{"model": "image VQ-VAE", "dataset": "photos of arthropod specimens (BIOSCAN-5M)", "train_examples": 195000, "image_size": 48, "crop_scale_min": 0.5, "horizontal_flip": true, "translate": 0.06, "color_jitter": 0.2, "bottleneck": "vq", "downsampling_factor": 8, "encoder_arch": "swin", "encoder_norm": "layernorm", "encoder_norm_position": "pre", "encoder_activation": "swiglu", "encoder_mlp_ratio": 2.67, "encoder_head_dim": 64, "encoder_fused_qkv": false, "encoder_bias": "none", "encoder_qk_norm": false, "encoder_layer_scale_init": 1.0, "encoder_parallel_block": true, "encoder_inner_norm": false, "encoder_patch_size": [2, 2], "encoder_depths": [4, 4, 4], "encoder_widths": [96, 192, 384], "loss": "l1", "latent_channels": 4, "decoder_norm": "batchnorm", "decoder_activation": "relu", "decoder_widths": [48, 96, 96, 96], "decoder_blocks_per_level": 1, "decoder_block": "basic", "decoder_dropout": 0.05, "decoder_attention": false, "decoder_upsampling": "transposed_conv", "codebook_size": 512, "init": "kaiming_normal", "residual_init": "none", "optimizer": "normuon", "muon_scale": "match_rms_adamw", "lr": 0.0017, "momentum": 0.95, "nesterov": true, "orthogonalizer": "newton_schulz_5", "adamw_lr_other_params": 0.0021, "steps": 5300, "batch_size": 64, "epochs": 1.7, "lr_schedule": "wsd_sqrt", "decay_fraction": 0.4, "final_lr_fraction": 0, "warmup_steps": 530, "weight_decay": 0.4, "adamw_weight_decay_other_params": 0.01}
Rows from block 7 of the encoder, named by matrix and row number. Rows with one number belong to one neuron. Each number is 50 + 10 x the weight over the matrix's rms, rounded and kept within 0 to 99. All counts start at 0.
# gate: MLP gate (encoder.blocks.7.mlp.gate.weight, 512x192), inputs 128-191
# fc1: MLP up (encoder.blocks.7.mlp.fc1.weight, 512x192), inputs 128-191
# fc2: MLP down (encoder.blocks.7.mlp.fc2.weight, 192x512, transposed), outputs 128-191
gate.344:54 57 59 33 53 55 40 58 38 58 52 47 54 42 64 46 36 42 40 54 36 60 36 52 66 57 61 42 54 44 40 46 66 42 52 51 34 61 55 53 49 55 43 44 58 54 34 51 45 50 43 37 42 45 53 76 36 63 53 44 55 55 38 22
gate.345:34 46 64 51 66 49 60 49 50 50 49 52 71 37 50 46 44 32 49 43 42 37 55 55 47 48 61 51 32 47 40 60 43 36 63 43 45 60 42 44 67 57 37 64 49 53 45 55 34 49 73 69 52 57 45 52 38 55 61 63 55 52 47 38
gate.346:50 41 52 51 49 64 39 46 53 68 57 58 37 33 48 72 70 29 38 62 41 57 46 58 53 44 49 38 44 50 47 48 34 62 58 63 66 41 52 54 37 25 52 45 39 45 50 42 56 42 50 55 42 49 52 29 46 45 60 62 48 51 51 58
gate.347:51 43 55 53 57 55 38 60 47 51 48 47 46 47 39 55 54 40 47 32 67 29 51 52 65 41 62 34 35 53 33 47 55 49 57 44 62 58 69 45 65 67 49 64 56 70 60 55 48 46 47 47 56 54 43 54 54 44 63 39 56 42 51 68
gate.348:37 40 47 70 56 48 60 49 35 38 57 46 54 52 45 54 45 68 75 60 55 51 46 63 58 51 49 45 38 64 67 72 41 53 53 60 50 50 45 36 47 52 47 51 43 46 77 50 48 58 40 48 56 54 63 51 45 32 57 31 46 50 72 65
gate.349:57 54 65 58 52 59 61 63 48 53 42 50 37 26 69 30 61 42 45 48 47 65 45 45 52 57 46 62 46 59 62 51 58 48 37 51 47 68 55 46 54 51 52 34 55 44 46 46 47 55 53 60 49 64 54 42 43 62 54 48 42 55 47 47
gate.350:65 54 65 40 62 56 53 55 58 37 40 31 47 44 46 60 60 48 43 67 54 43 36 50 29 55 49 42 46 47 58 44 54 65 40 61 34 46 54 59 45 62 77 52 50 46 82 49 39 42 51 38 55 39 50 24 59 52 65 48 34 51 40 54
gate.351:48 58 41 30 58 63 53 48 47 51 66 55 46 50 57 50 53 34 51 57 53 43 56 46 59 55 59 49 47 53 58 49 62 60 49 54 40 65 45 58 67 43 55 42 61 59 50 40 30 51 57 56 42 26 62 48 39 57 57 43 32 68 51 39
gate.352:53 48 51 33 60 37 48 43 50 35 69 40 55 51 32 60 53 39 60 58 44 65 47 43 50 47 40 44 40 58 60 75 52 47 58 46 50 67 37 54 53 50 66 55 57 58 41 64 50 38 40 54 58 51 61 29 51 58 42 32 53 34 44 47
gate.354:51 56 58 63 54 57 58 62 43 65 53 40 32 64 80 48 28 67 62 54 55 37 59 51 31 65 44 51 65 61 48 64 46 48 54 55 34 32 54 41 60 56 61 75 57 53 44 25 72 44 70 53 58 57 48 67 45 51 52 58 50 49 40 28
gate.355:68 51 43 35 59 57 45 55 63 57 67 67 41 58 54 45 54 60 38 33 53 53 54 42 68 67 54 53 56 43 41 32 38 57 31 62 54 36 53 41 37 75 26 41 39 51 47 53 52 48 39 50 50 43 62 50 60 53 63 62 55 39 41 49
gate.356:36 44 31 30 50 40 46 28 37 59 47 53 50 43 49 58 52 47 47 59 45 27 46 62 50 39 54 53 39 35 53 60 68 61 63 57 64 46 45 49 46 57 46 47 60 47 55 51 57 58 38 45 51 37 52 54 50 41 41 67 56 30 55 41
gate.357:48 47 54 70 44 45 53 66 52 65 24 48 59 34 42 61 58 64 39 51 58 55 60 53 55 37 60 53 34 60 46 52 48 50 47 62 53 37 35 47 55 41 59 46 70 42 53 31 49 49 58 51 69 49 57 57 48 51 61 59 45 65 40 65
gate.358:74 48 49 41 53 76 60 54 37 55 45 50 41 52 41 46 34 46 47 67 50 51 52 73 44 49 40 45 45 68 43 62 51 54 32 60 48 61 58 65 46 46 52 54 70 49 31 60 38 46 51 46 52 52 49 28 60 47 48 66 38 56 48 45
gate.359:62 41 45 46 45 58 32 67 55 60 59 39 45 54 43 46 70 57 60 55 54 55 56 45 52 54 43 55 56 34 55 53 53 54 57 39 65 48 23 55 50 57 44 49 59 57 45 66 47 56 43 44 39 59 27 48 53 61 53 50 36 52 46 50
gate.360:58 36 51 57 45 49 56 52 50 49 51 60 62 49 51 50 55 62 52 37 63 28 54 52 45 41 50 52 54 54 57 61 44 52 47 64 43 39 45 51 45 45 40 60 63 55 45 35 29 56 54 49 51 52 48 54 35 44 39 48 68 46 60 45
gate.361:58 42 55 42 49 60 43 52 53 49 44 62 53 57 52 51 34 55 45 39 62 51 49 50 59 62 44 58 55 34 50 39 59 47 52 70 38 54 56 59 72 46 55 44 46 44 44 47 51 60 43 39 52 50 55 63 41 66 63 55 40 65 60 53
gate.362:43 59 50 66 48 54 29 49 51 51 57 52 48 44 52 43 66 51 48 35 39 48 37 52 42 53 75 51 51 39 50 40 65 52 45 45 47 38 45 54 53 44 56 36 52 49 35 62 63 61 61 50 38 59 41 48 41 58 42 57 55 57 55 44
gate.363:68 60 60 44 49 55 41 63 48 57 54 64 62 66 44 59 48 58 55 49 63 40 60 47 25 51 62 50 56 52 52 40 29 55 57 38 44 72 52 66 52 34 65 35 52 37 46 59 61 59 47 45 56 43 51 45 51 52 53 36 57 56 48 53
gate.364:44 49 46 52 40 43 45 64 79 53 55 54 51 71 65 56 37 42 51 26 35 56 34 57 71 52 49 73 59 38 51 57 68 40 54 52 41 41 46 34 41 51 38 54 41 48 39 48 23 65 51 54 53 63 49 36 64 75 55 40 48 42 40 54
gate.365:46 39 53 45 51 63 53 56 55 47 54 26 58 44 51 44 66 43 48 40 52 58 49 32 47 46 56 63 49 62 58 48 41 45 58 69 63 49 52 60 69 66 61 43 30 58 28 39 58 41 43 78 27 53 40 35 54 51 65 49 29 67 56 43
gate.366:57 33 46 53 50 43 52 47 57 37 55 35 80 50 46 47 49 39 49 80 33 33 46 43 68 59 61 42 49 65 48 49 47 55 54 46 48 62 33 39 59 42 53 37 58 61 57 60 28 44 64 85 46 63 65 56 53 50 58 50 51 56 56 62
gate.367:41 52 46 48 39 37 53 56 53 45 47 36 46 51 57 50 48 55 53 57 51 53 45 36 45 53 40 39 52 45 33 58 45 39 67 36 53 61 54 73 40 46 44 43 43 48 36 49 49 52 60 57 43 57 49 46 57 37 59 47 59 53 69 65
gate.368:40 53 58 59 64 42 52 60 63 58 69 51 51 39 56 60 40 63 46 40 56 58 37 48 49 56 49 59 62 45 58 47 54 53 34 50 33 44 50 37 30 37 46 42 54 34 56 42 65 51 73 49 49 32 42 72 55 46 60 38 46 41 58 55
gate.369:66 33 42 47 56 53 43 34 46 50 79 57 50 40 64 57 45 58 42 56 37 39 39 39 56 47 51 51 61 49 39 54 58 64 40 42 40 38 51 65 37 45 51 39 57 43 55 34 49 39 46 56 48 45 66 47 49 51 46 54 49 62 44 57
gate.370:64 43 43 46 44 43 51 76 63 48 62 35 60 43 47 65 24 63 40 63 61 48 37 42 53 62 33 57 45 74 60 39 41 55 60 38 45 58 51 63 53 75 43 40 51 70 66 60 44 61 47 49 53 43 51 44 64 37 63 48 47 60 52 33
gate.371:41 45 40 49 52 49 64 54 62 39 59 39 44 43 63 51 37 46 41 44 41 48 47 50 62 38 20 46 47 43 47 59 51 61 79 53 46 54 44 54 53 55 66 59 51 53 56 48 31 55 54 56 64 52 48 47 57 55 50 57 47 50 66 54
gate.373:36 53 66 45 45 52 36 59 47 47 34 42 51 49 60 45 46 64 67 42 57 61 38 41 34 59 36 44 55 54 54 59 39 46 60 48 40 57 51 60 66 61 64 58 46 43 43 55 57 46 42 70 47 45 53 40 47 64 30 72 49 64 46 43
gate.374:50 46 41 36 44 43 39 46 38 53 54 51 61 34 48 35 34 59 36 40 59 40 61 53 31 42 79 65 33 56 51 21 32 38 45 58 59 43 52 33 40 40 45 58 43 43 53 54 39 37 45 51 52 30 57 41 75 52 43 47 58 56 55 44
gate.375:44 64 52 53 56 60 38 38 51 53 40 66 41 56 52 57 38 61 49 64 61 56 49 40 65 39 45 51 64 57 37 51 70 62 42 36 50 50 39 57 53 35 58 42 52 52 49 38 51 35 53 49 49 39 57 50 50 49 71 41 37 39 63 56
gate.376:63 41 60 53 50 49 60 55 58 57 37 44 45 51 51 72 48 53 52 56 52 52 63 32 32 42 54 60 28 54 43 45 52 47 45 43 47 68 57 49 49 39 44 54 38 46 42 68 41 62 58 39 53 52 39 40 48 47 47 60 53 63 53 47
gate.377:41 56 47 64 33 74 55 60 53 93 63 40 53 55 45 63 52 56 59 44 63 51 69 38 63 63 53 47 48 53 66 43 33 48 47 55 57 48 50 52 44 60 63 50 46 38 56 40 57 54 56 29 61 64 45 42 68 39 48 58 38 49 39 67
gate.378:44 58 53 59 53 63 36 75 63 55 40 68 56 56 47 44 42 61 58 36 43 51 50 34 63 47 41 54 62 53 53 42 49 29 67 32 58 56 45 50 44 78 43 57 40 50 51 51 49 36 56 48 43 41 53 43 54 54 46 42 57 33 53 42
fc1.344:28 43 72 53 58 51 39 42 62 47 44 36 63 57 48 50 57 59 61 50 58 37 46 53 49 28 49 51 61 36 50 62 44 57 63 56 48 37 66 61 69 41 74 49 55 52 65 62 32 45 48 53 46 38 45 62 58 58 54 24 40 48 64 51
fc1.345:50 43 44 57 48 49 55 28 67 44 70 38 61 60 45 47 48 30 35 37 44 67 53 51 54 43 52 61 53 35 49 44 51 57 58 43 52 41 48 58 59 47 46 60 56 51 35 56 39 38 65 49 39 35 45 55 49 51 54 50 60 43 43 49
fc1.346:64 36 50 50 56 46 58 42 51 51 39 35 52 51 45 45 52 44 59 55 57 59 65 71 55 52 40 44 38 52 48 57 47 59 43 40 66 54 44 57 57 67 43 52 44 56 55 56 44 52 57 47 31 43 47 58 51 57 38 43 33 46 54 72
fc1.347:64 52 48 53 58 44 54 37 42 61 45 49 52 53 48 61 60 46 53 59 44 39 37 50 73 49 56 38 46 56 42 47 46 37 58 50 56 43 64 42 49 48 37 46 54 70 46 47 57 49 58 55 52 63 55 38 55 47 55 50 53 50 47 52
fc1.348:41 61 47 51 48 31 45 49 52 38 58 52 46 53 48 44 69 32 49 54 37 51 44 66 59 35 60 39 55 44 50 58 48 52 49 60 54 52 60 60 46 44 24 59 53 41 46 60 58 43 37 50 45 48 40 52 62 59 59 60 51 46 36 51
fc1.349:55 39 55 41 50 54 42 50 58 38 67 39 47 50 50 67 46 62 42 71 52 33 48 55 54 48 43 49 49 42 32 34 56 59 67 44 44 49 55 52 43 61 45 35 49 44 60 61 47 54 46 56 44 54 59 59 56 67 64 62 40 76 64 61
fc1.350:54 56 63 37 47 41 58 57 54 45 41 31 49 54 61 55 50 56 64 51 56 46 39 43 39 55 51 43 49 47 60 51 38 76 60 48 58 47 41 50 47 63 63 34 56 30 58 28 40 44 29 55 51 47 59 41 56 43 51 43 33 60 43 68
fc1.351:57 44 48 53 48 58 51 46 61 55 53 44 56 53 42 36 40 29 47 55 35 46 70 53 41 50 70 50 42 49 36 37 56 57 54 32 33 55 52 51 60 45 58 50 58 62 43 48 44 41 59 50 44 54 67 60 36 59 60 41 50 73 49 42
fc1.352:71 50 51 51 44 74 48 61 45 41 40 41 43 41 60 67 51 47 38 58 61 46 55 38 50 55 55 48 38 47 50 58 61 50 48 56 54 42 64 56 50 54 60 50 51 46 46 41 48 57 64 57 55 30 44 44 55 30 56 56 52 46 71 52
fc1.354:57 32 44 53 43 71 35 44 64 37 57 56 44 47 45 47 65 54 52 57 46 63 49 54 49 54 55 42 31 35 45 42 40 29 59 54 47 67 52 53 45 29 63 34 47 60 45 61 55 22 44 39 39 54 56 22 66 51 63 51 38 70 51 87
fc1.355:67 45 51 47 44 50 32 49 67 36 58 63 47 53 57 56 45 64 42 41 59 53 68 44 44 61 58 50 51 55 53 51 79 44 59 44 62 32 53 50 58 48 47 44 57 51 37 56 45 56 64 55 32 36 52 32 44 64 61 62 44 54 45 53
fc1.356:52 63 48 51 43 44 36 41 59 44 53 48 50 58 47 47 57 44 43 35 51 41 53 45 46 69 56 54 38 60 40 53 63 52 52 49 64 42 50 52 37 42 57 35 61 65 55 52 43 49 34 55 39 48 70 57 43 45 43 49 55 36 44 47
fc1.357:30 46 46 53 44 54 58 46 31 57 44 43 29 55 48 40 40 45 40 41 58 56 43 55 69 45 41 42 38 56 57 66 72 60 65 43 54 43 60 53 42 44 55 58 42 59 40 43 41 44 60 50 40 39 63 51 57 44 53 39 61 43 49 58
fc1.358:18 55 68 45 36 45 47 51 67 36 53 50 52 66 44 46 36 42 58 56 58 71 41 59 55 37 52 62 66 55 51 42 40 44 44 54 44 60 56 55 56 59 44 47 27 54 42 61 60 43 52 32 58 40 56 28 65 68 68 37 29 32 48 49
fc1.359:65 70 57 62 51 36 58 58 51 48 44 66 53 50 36 46 61 36 29 49 51 59 38 61 38 47 53 38 50 60 40 46 47 36 65 48 56 33 66 47 59 38 74 60 46 46 67 56 62 51 40 51 41 61 58 32 54 45 65 40 49 57 27 44
fc1.360:54 45 73 61 40 67 51 54 51 51 41 55 67 56 66 53 67 51 63 58 57 50 55 67 66 23 45 41 44 42 50 48 59 57 56 41 47 59 48 57 35 47 46 51 53 41 52 54 36 40 63 49 74 63 71 33 46 55 64 44 45 59 49 50
fc1.361:52 59 50 40 49 61 55 50 39 46 40 61 29 46 57 52 50 48 31 51 66 53 46 42 39 63 73 60 51 60 38 41 40 42 33 48 48 55 63 50 30 60 43 60 60 38 50 56 50 48 57 45 41 31 60 38 54 35 62 44 39 46 51 62
fc1.362:47 73 54 55 54 39 67 54 38 54 45 57 65 53 43 44 54 53 50 50 61 43 47 73 49 45 55 42 44 49 61 43 39 54 52 38 58 61 42 46 43 61 69 50 63 57 30 61 65 57 40 47 29 60 52 61 39 71 48 33 42 37 45 63
fc1.363:73 59 42 41 66 54 59 50 57 47 35 44 53 27 43 40 52 41 49 43 30 60 39 59 35 63 63 51 59 45 46 64 49 50 50 50 46 43 46 40 55 60 79 28 41 56 28 69 45 48 33 56 42 57 60 49 50 64 50 68 34 48 57 39
fc1.364:57 49 70 49 45 43 44 51 58 51 59 40 50 44 37 58 46 53 30 52 62 62 45 43 70 43 24 50 44 54 49 51 71 32 54 50 47 46 49 47 58 27 49 52 37 69 45 66 71 49 67 41 39 47 41 46 53 39 62 37 69 62 32 47
fc1.365:55 44 56 39 56 47 39 61 59 37 31 54 59 44 47 46 42 44 39 51 48 38 56 50 44 49 52 67 61 51 35 49 50 62 51 47 51 38 38 64 51 56 51 60 51 59 38 56 57 40 54 67 51 41 34 63 48 42 68 53 39 70 56 38
fc1.366:40 44 70 53 54 45 63 50 61 55 42 44 30 52 43 34 57 44 41 42 32 40 48 53 51 69 27 38 42 41 61 36 52 57 50 57 54 33 35 30 37 45 51 52 33 64 51 68 41 53 61 55 60 45 56 46 51 50 54 51 58 48 49 58
fc1.367:58 45 60 28 54 55 57 59 38 61 55 35 43 50 51 54 49 32 57 47 40 57 42 48 49 64 41 50 45 44 48 46 63 33 44 55 51 51 55 47 52 48 59 36 45 53 61 55 43 39 66 51 46 43 71 54 44 38 41 47 44 65 61 45
fc1.368:50 51 59 66 60 52 60 69 52 61 41 38 46 35 46 53 52 39 40 51 53 49 52 58 48 62 47 44 55 69 55 47 49 60 51 54 32 67 66 41 36 50 52 38 42 41 55 40 54 75 62 47 47 44 36 42 45 59 45 51 53 60 55 30
fc1.369:39 46 45 46 45 35 57 55 50 53 38 50 46 54 48 59 59 44 48 52 58 41 52 35 62 46 75 53 40 49 42 45 45 41 47 54 72 58 43 44 43 62 49 51 58 50 50 61 59 52 53 57 49 27 40 41 61 57 48 44 40 33 50 57
fc1.370:28 50 55 45 43 48 56 47 36 65 49 56 45 82 57 60 49 57 58 52 47 61 55 28 46 73 46 54 52 42 59 54 58 45 34 40 58 60 44 55 41 41 60 47 47 54 64 62 37 61 47 42 60 62 52 56 64 59 47 45 37 57 54 65
fc1.371:45 48 74 62 49 49 38 46 46 50 67 55 55 56 50 44 66 38 52 64 48 28 60 43 32 52 51 60 51 55 56 49 51 49 39 56 44 48 49 39 73 43 37 37 51 34 50 45 41 45 55 52 58 45 45 52 26 50 60 43 73 51 28 52
fc1.373:67 42 50 70 53 41 42 39 43 61 59 46 42 57 45 49 49 44 46 49 66 47 36 47 75 40 59 53 51 54 39 45 63 52 47 52 37 52 61 33 47 38 60 58 57 44 66 55 46 43 35 36 56 53 54 60 42 50 50 37 60 43 70 58
fc1.374:42 41 46 58 48 33 65 66 67 47 46 42 14 49 53 32 39 51 62 58 45 52 52 65 46 44 59 45 63 36 50 71 48 47 46 43 50 71 25 51 59 64 66 67 52 58 49 68 51 48 50 42 54 53 37 40 23 53 31 44 45 72 48 42
fc1.375:59 56 47 48 38 58 56 45 67 45 58 56 60 42 52 74 65 40 55 62 50 47 67 62 48 42 50 47 31 58 53 57 44 58 66 58 57 65 67 47 63 58 45 47 52 66 50 51 63 49 58 58 51 55 49 46 53 67 37 46 66 50 39 51
fc1.376:57 53 26 39 49 49 47 51 54 52 60 58 63 64 50 48 53 56 35 44 36 51 56 63 42 44 50 56 49 55 63 38 58 48 53 58 43 54 59 32 44 43 46 52 54 32 61 51 56 51 46 58 51 57 50 56 47 60 45 44 52 53 60 48
fc1.377:40 53 57 56 34 57 42 47 50 60 48 27 60 50 48 47 72 35 42 44 46 50 57 56 33 51 53 37 70 46 53 44 43 46 55 27 53 61 57 62 58 54 65 82 54 49 57 55 54 57 37 44 50 58 49 61 51 40 53 56 36 57 50 33
fc1.378:56 41 80 65 66 43 32 40 69 52 68 50 58 43 41 51 56 54 39 57 60 67 53 56 35 50 60 58 46 39 52 53 49 43 50 54 50 59 61 56 38 52 51 47 46 49 54 41 32 57 43 44 49 57 59 45 56 44 30 48 56 43 49 42
fc2.344:53 42 41 48 58 50 66 51 49 51 53 54 53 45 47 49 64 47 43 63 49 42 51 60 43 56 34 39 40 46 48 59 37 57 35 57 74 52 55 59 54 33 54 62 61 49 49 36 40 63 46 46 43 55 36 48 66 42 57 59 65 59 28 55
fc2.345:71 48 31 43 41 53 46 43 65 55 38 46 49 46 49 61 62 51 48 67 48 64 65 35 48 53 23 52 46 51 46 67 57 54 48 40 41 52 40 66 37 50 36 44 51 55 54 55 52 47 43 43 49 53 54 57 33 61 53 47 53 50 55 58
fc2.346:67 26 43 67 39 79 28 62 45 53 70 36 53 62 63 37 54 73 51 66 49 15 32 34 37 47 44 62 57 37 56 47 56 62 40 47 24 49 54 41 32 63 45 48 56 52 48 48 37 30 61 65 81 52 52 50 60 45 60 46 47 67 74 46
fc2.347:53 37 47 38 55 50 46 47 43 51 53 39 39 67 57 51 55 47 55 54 58 40 44 58 44 59 54 43 53 47 47 60 59 58 44 35 44 49 48 43 82 67 50 43 42 47 54 48 52 41 44 47 63 54 58 56 50 57 42 66 43 48 46 51
fc2.348:50 60 43 62 40 53 50 55 30 48 69 63 53 39 60 54 36 57 46 37 51 54 58 39 52 63 36 60 53 40 58 55 48 55 34 58 42 54 41 46 47 51 53 41 63 51 60 44 48 45 42 61 45 50 44 45 39 42 52 43 55 53 51 55
fc2.349:37 49 51 59 54 50 62 39 54 64 31 36 55 42 54 52 59 57 48 25 57 71 39 60 48 51 67 53 47 35 59 67 67 41 43 51 41 71 61 44 67 59 64 41 58 53 56 37 65 50 47 53 58 61 47 49 44 36 40 37 26 51 42 36
fc2.350:63 46 53 70 46 63 53 69 42 41 31 42 50 41 59 58 41 63 48 57 57 47 61 68 62 39 32 60 62 45 64 47 58 42 63 42 54 27 51 45 33 39 40 54 55 48 47 65 42 63 49 64 60 62 46 49 67 61 47 65 67 41 50 34
fc2.351:46 52 42 42 48 28 52 44 44 46 62 44 59 40 33 44 59 45 35 38 54 56 48 53 47 53 46 36 44 50 52 55 60 51 40 54 50 43 55 37 45 66 61 63 47 33 56 37 56 39 56 51 55 72 47 30 42 52 55 39 56 56 41 57
fc2.352:47 54 58 46 58 45 51 63 55 41 67 50 48 44 49 52 54 50 54 43 54 64 59 53 50 41 51 46 61 57 41 37 43 45 50 60 44 53 52 51 52 52 57 52 45 48 54 56 56 51 49 58 41 39 52 61 39 37 35 52 68 52 46 52
fc2.354:39 51 59 52 56 41 63 55 60 66 62 56 30 77 46 44 29 50 36 53 38 41 33 62 44 43 45 51 57 40 56 64 42 65 58 55 65 47 35 46 34 50 37 43 45 50 51 43 41 49 33 55 42 37 35 44 64 68 52 50 69 42 44 43
fc2.355:56 53 42 58 58 57 51 63 46 49 27 40 70 45 40 63 60 58 54 58 62 37 54 47 69 57 36 48 42 51 58 55 44 48 55 54 49 51 49 64 54 57 42 56 39 47 44 68 52 62 42 39 43 66 31 42 61 33 39 58 53 56 50 63
fc2.356:52 66 45 46 50 47 42 55 50 33 35 64 57 60 43 57 51 55 52 55 43 49 36 46 48 35 43 62 56 59 53 59 57 63 55 46 57 43 30 46 51 65 50 68 46 43 52 49 53 59 48 68 38 44 47 70 45 49 41 48 51 42 35 55
fc2.357:48 39 73 37 56 48 58 37 62 59 54 41 48 39 25 42 50 46 44 49 28 33 54 40 41 44 54 61 57 45 55 45 49 45 27 56 44 66 59 49 51 57 53 58 69 58 55 53 69 53 55 70 80 66 42 45 51 64 41 61 53 62 53 30
fc2.358:48 31 46 65 55 45 33 59 63 51 59 51 45 65 52 43 50 68 49 65 53 55 68 41 59 58 33 50 44 52 22 50 53 48 81 47 30 39 49 45 50 49 63 57 44 72 42 57 38 43 46 51 54 47 36 61 33 47 47 68 44 29 45 32
fc2.359:46 38 64 45 57 49 50 57 54 47 49 51 50 58 36 62 44 59 49 57 50 58 52 45 49 40 49 66 65 44 49 52 72 57 57 57 44 50 34 45 51 55 42 57 54 60 48 41 40 54 58 60 53 40 55 47 44 55 42 40 47 47 57 51
fc2.360:52 47 45 49 55 47 45 54 48 44 59 46 50 55 31 45 35 53 52 40 58 47 53 49 63 44 46 57 46 44 59 51 56 57 54 50 52 52 51 47 49 53 45 53 65 53 55 45 47 47 56 45 48 44 52 56 46 45 46 41 55 54 45 48
fc2.361:49 43 44 61 46 53 53 40 42 54 39 60 45 28 44 37 52 49 48 54 60 54 34 75 63 61 35 49 48 56 69 62 35 50 61 44 52 39 49 57 51 44 44 41 55 72 44 48 64 56 49 58 45 51 43 40 45 49 67 39 58 75 51 56
fc2.362:69 50 42 59 47 59 34 40 50 58 40 56 54 62 55 32 29 33 64 46 51 57 52 54 54 45 47 42 52 49 57 40 46 47 51 54 46 47 54 66 74 56 50 46 46 57 55 50 54 62 57 57 43 40 45 29 43 67 49 48 44 44 53 43
fc2.363:45 56 68 45 50 53 50 32 49 35 54 58 50 64 61 46 56 41 52 47 45 55 62 53 53 52 67 31 62 56 57 50 47 39 38 59 50 50 66 49 44 44 44 63 40 50 59 60 52 52 58 45 45 46 51 52 64 50 50 59 47 49 43 61
fc2.364:36 47 43 47 63 61 60 49 59 34 47 56 56 42 60 23 53 56 41 54 40 41 57 42 61 50 64 63 36 47 71 25 35 58 56 41 61 50 63 44 58 51 40 47 50 41 56 48 35 53 47 62 64 52 35 62 64 49 43 34 45 54 45 45
fc2.365:47 52 51 44 49 42 55 64 42 58 31 39 48 48 55 34 44 35 40 61 56 63 53 43 38 52 57 61 45 31 50 49 58 41 58 44 52 60 39 67 43 40 51 44 66 51 46 41 49 58 42 48 53 37 52 42 52 53 37 42 65 52 56 57
fc2.366:57 50 48 44 58 45 41 62 31 53 51 46 60 58 58 52 42 55 61 56 50 47 40 47 46 48 66 45 53 52 34 51 55 50 52 44 53 50 57 54 53 56 43 58 63 43 59 42 44 54 44 59 46 50 48 59 60 52 41 51 46 49 56 47
fc2.367:63 55 49 55 48 52 26 54 47 43 50 57 52 46 53 47 47 51 56 46 58 54 38 49 58 46 64 42 51 46 56 46 51 62 57 46 42 54 37 46 56 59 48 47 48 39 52 46 54 58 44 54 57 49 46 55 55 44 52 41 56 60 45 47
fc2.368:51 52 66 61 69 45 45 62 35 51 48 44 36 39 47 53 54 59 46 38 58 53 40 48 26 59 59 32 51 54 51 56 54 49 47 48 50 58 28 38 57 79 58 61 43 42 35 32 50 40 58 51 43 55 47 59 58 57 44 46 61 54 53 30
fc2.369:66 40 33 47 57 43 32 42 51 47 69 49 52 57 64 43 66 70 52 38 50 33 40 75 43 34 31 51 36 73 51 46 48 48 46 72 29 56 39 33 54 38 62 61 46 70 48 44 26 31 51 39 41 51 78 54 71 57 53 49 53 41 36 43
fc2.370:50 50 53 59 29 54 56 44 26 65 53 45 24 27 60 62 54 33 50 53 42 41 54 55 64 44 51 56 63 49 52 59 20 73 54 50 54 34 57 51 62 39 74 44 41 41 40 51 35 45 57 52 44 43 37 44 45 49 49 64 43 60 50 51
fc2.371:41 52 43 54 49 32 47 44 58 44 55 46 67 53 58 45 30 49 42 24 47 59 62 61 43 56 46 49 47 37 44 62 45 41 52 64 59 61 54 73 65 55 58 65 32 47 36 52 53 51 41 56 48 64 41 52 68 50 64 58 51 53 46 40
fc2.373:48 58 50 42 36 38 41 44 57 53 52 50 65 30 50 51 71 44 54 38 39 65 52 48 55 59 37 52 37 49 49 44 51 59 59 36 51 56 56 45 46 65 49 48 48 47 45 47 52 50 48 57 45 53 60 40 63 57 50 42 48 49 40 43
fc2.374:44 62 45 46 41 48 40 51 42 56 51 67 56 46 53 56 43 50 28 51 47 40 75 49 52 44 45 41 40 50 39 46 64 34 38 47 40 56 59 44 60 37 47 36 62 52 39 73 68 33 27 55 64 53 53 59 60 57 54 50 61 68 35 59
fc2.375:61 52 58 47 49 50 37 47 51 62 48 66 45 49 42 54 55 50 48 53 55 46 58 51 55 43 44 52 60 52 42 55 47 47 56 53 51 33 38 49 67 39 41 59 54 61 49 43 61 50 52 49 43 59 51 62 53 57 45 40 45 44 58 63
fc2.376:29 73 56 47 65 70 55 37 37 53 30 57 50 63 55 34 64 47 65 62 52 63 43 49 50 56 49 45 47 64 48 55 39 58 61 58 51 63 51 59 52 38 61 53 45 65 34 60 59 54 59 37 52 62 60 46 29 32 75 56 40 47 40 67
fc2.377:57 29 46 54 61 58 51 59 62 61 53 62 51 54 65 53 41 51 63 46 40 47 54 48 37 79 72 55 99 65 55 64 38 60 29 50 45 48 53 45 51 39 59 50 50 31 35 49 52 47 68 37 54 13 37 52 30 71 57 49 66 53 52 62
fc2.378:61 44 37 49 42 58 55 54 52 54 49 56 45 45 41 51 50 50 45 52 52 48 53 50 40 51 57 50 42 62 48 54 37 39 49 41 61 42 52 51 59 50 46 57 55 47 50 52 51 54 55 55 54 66 51 59 50 41 43 45 58 52 40 60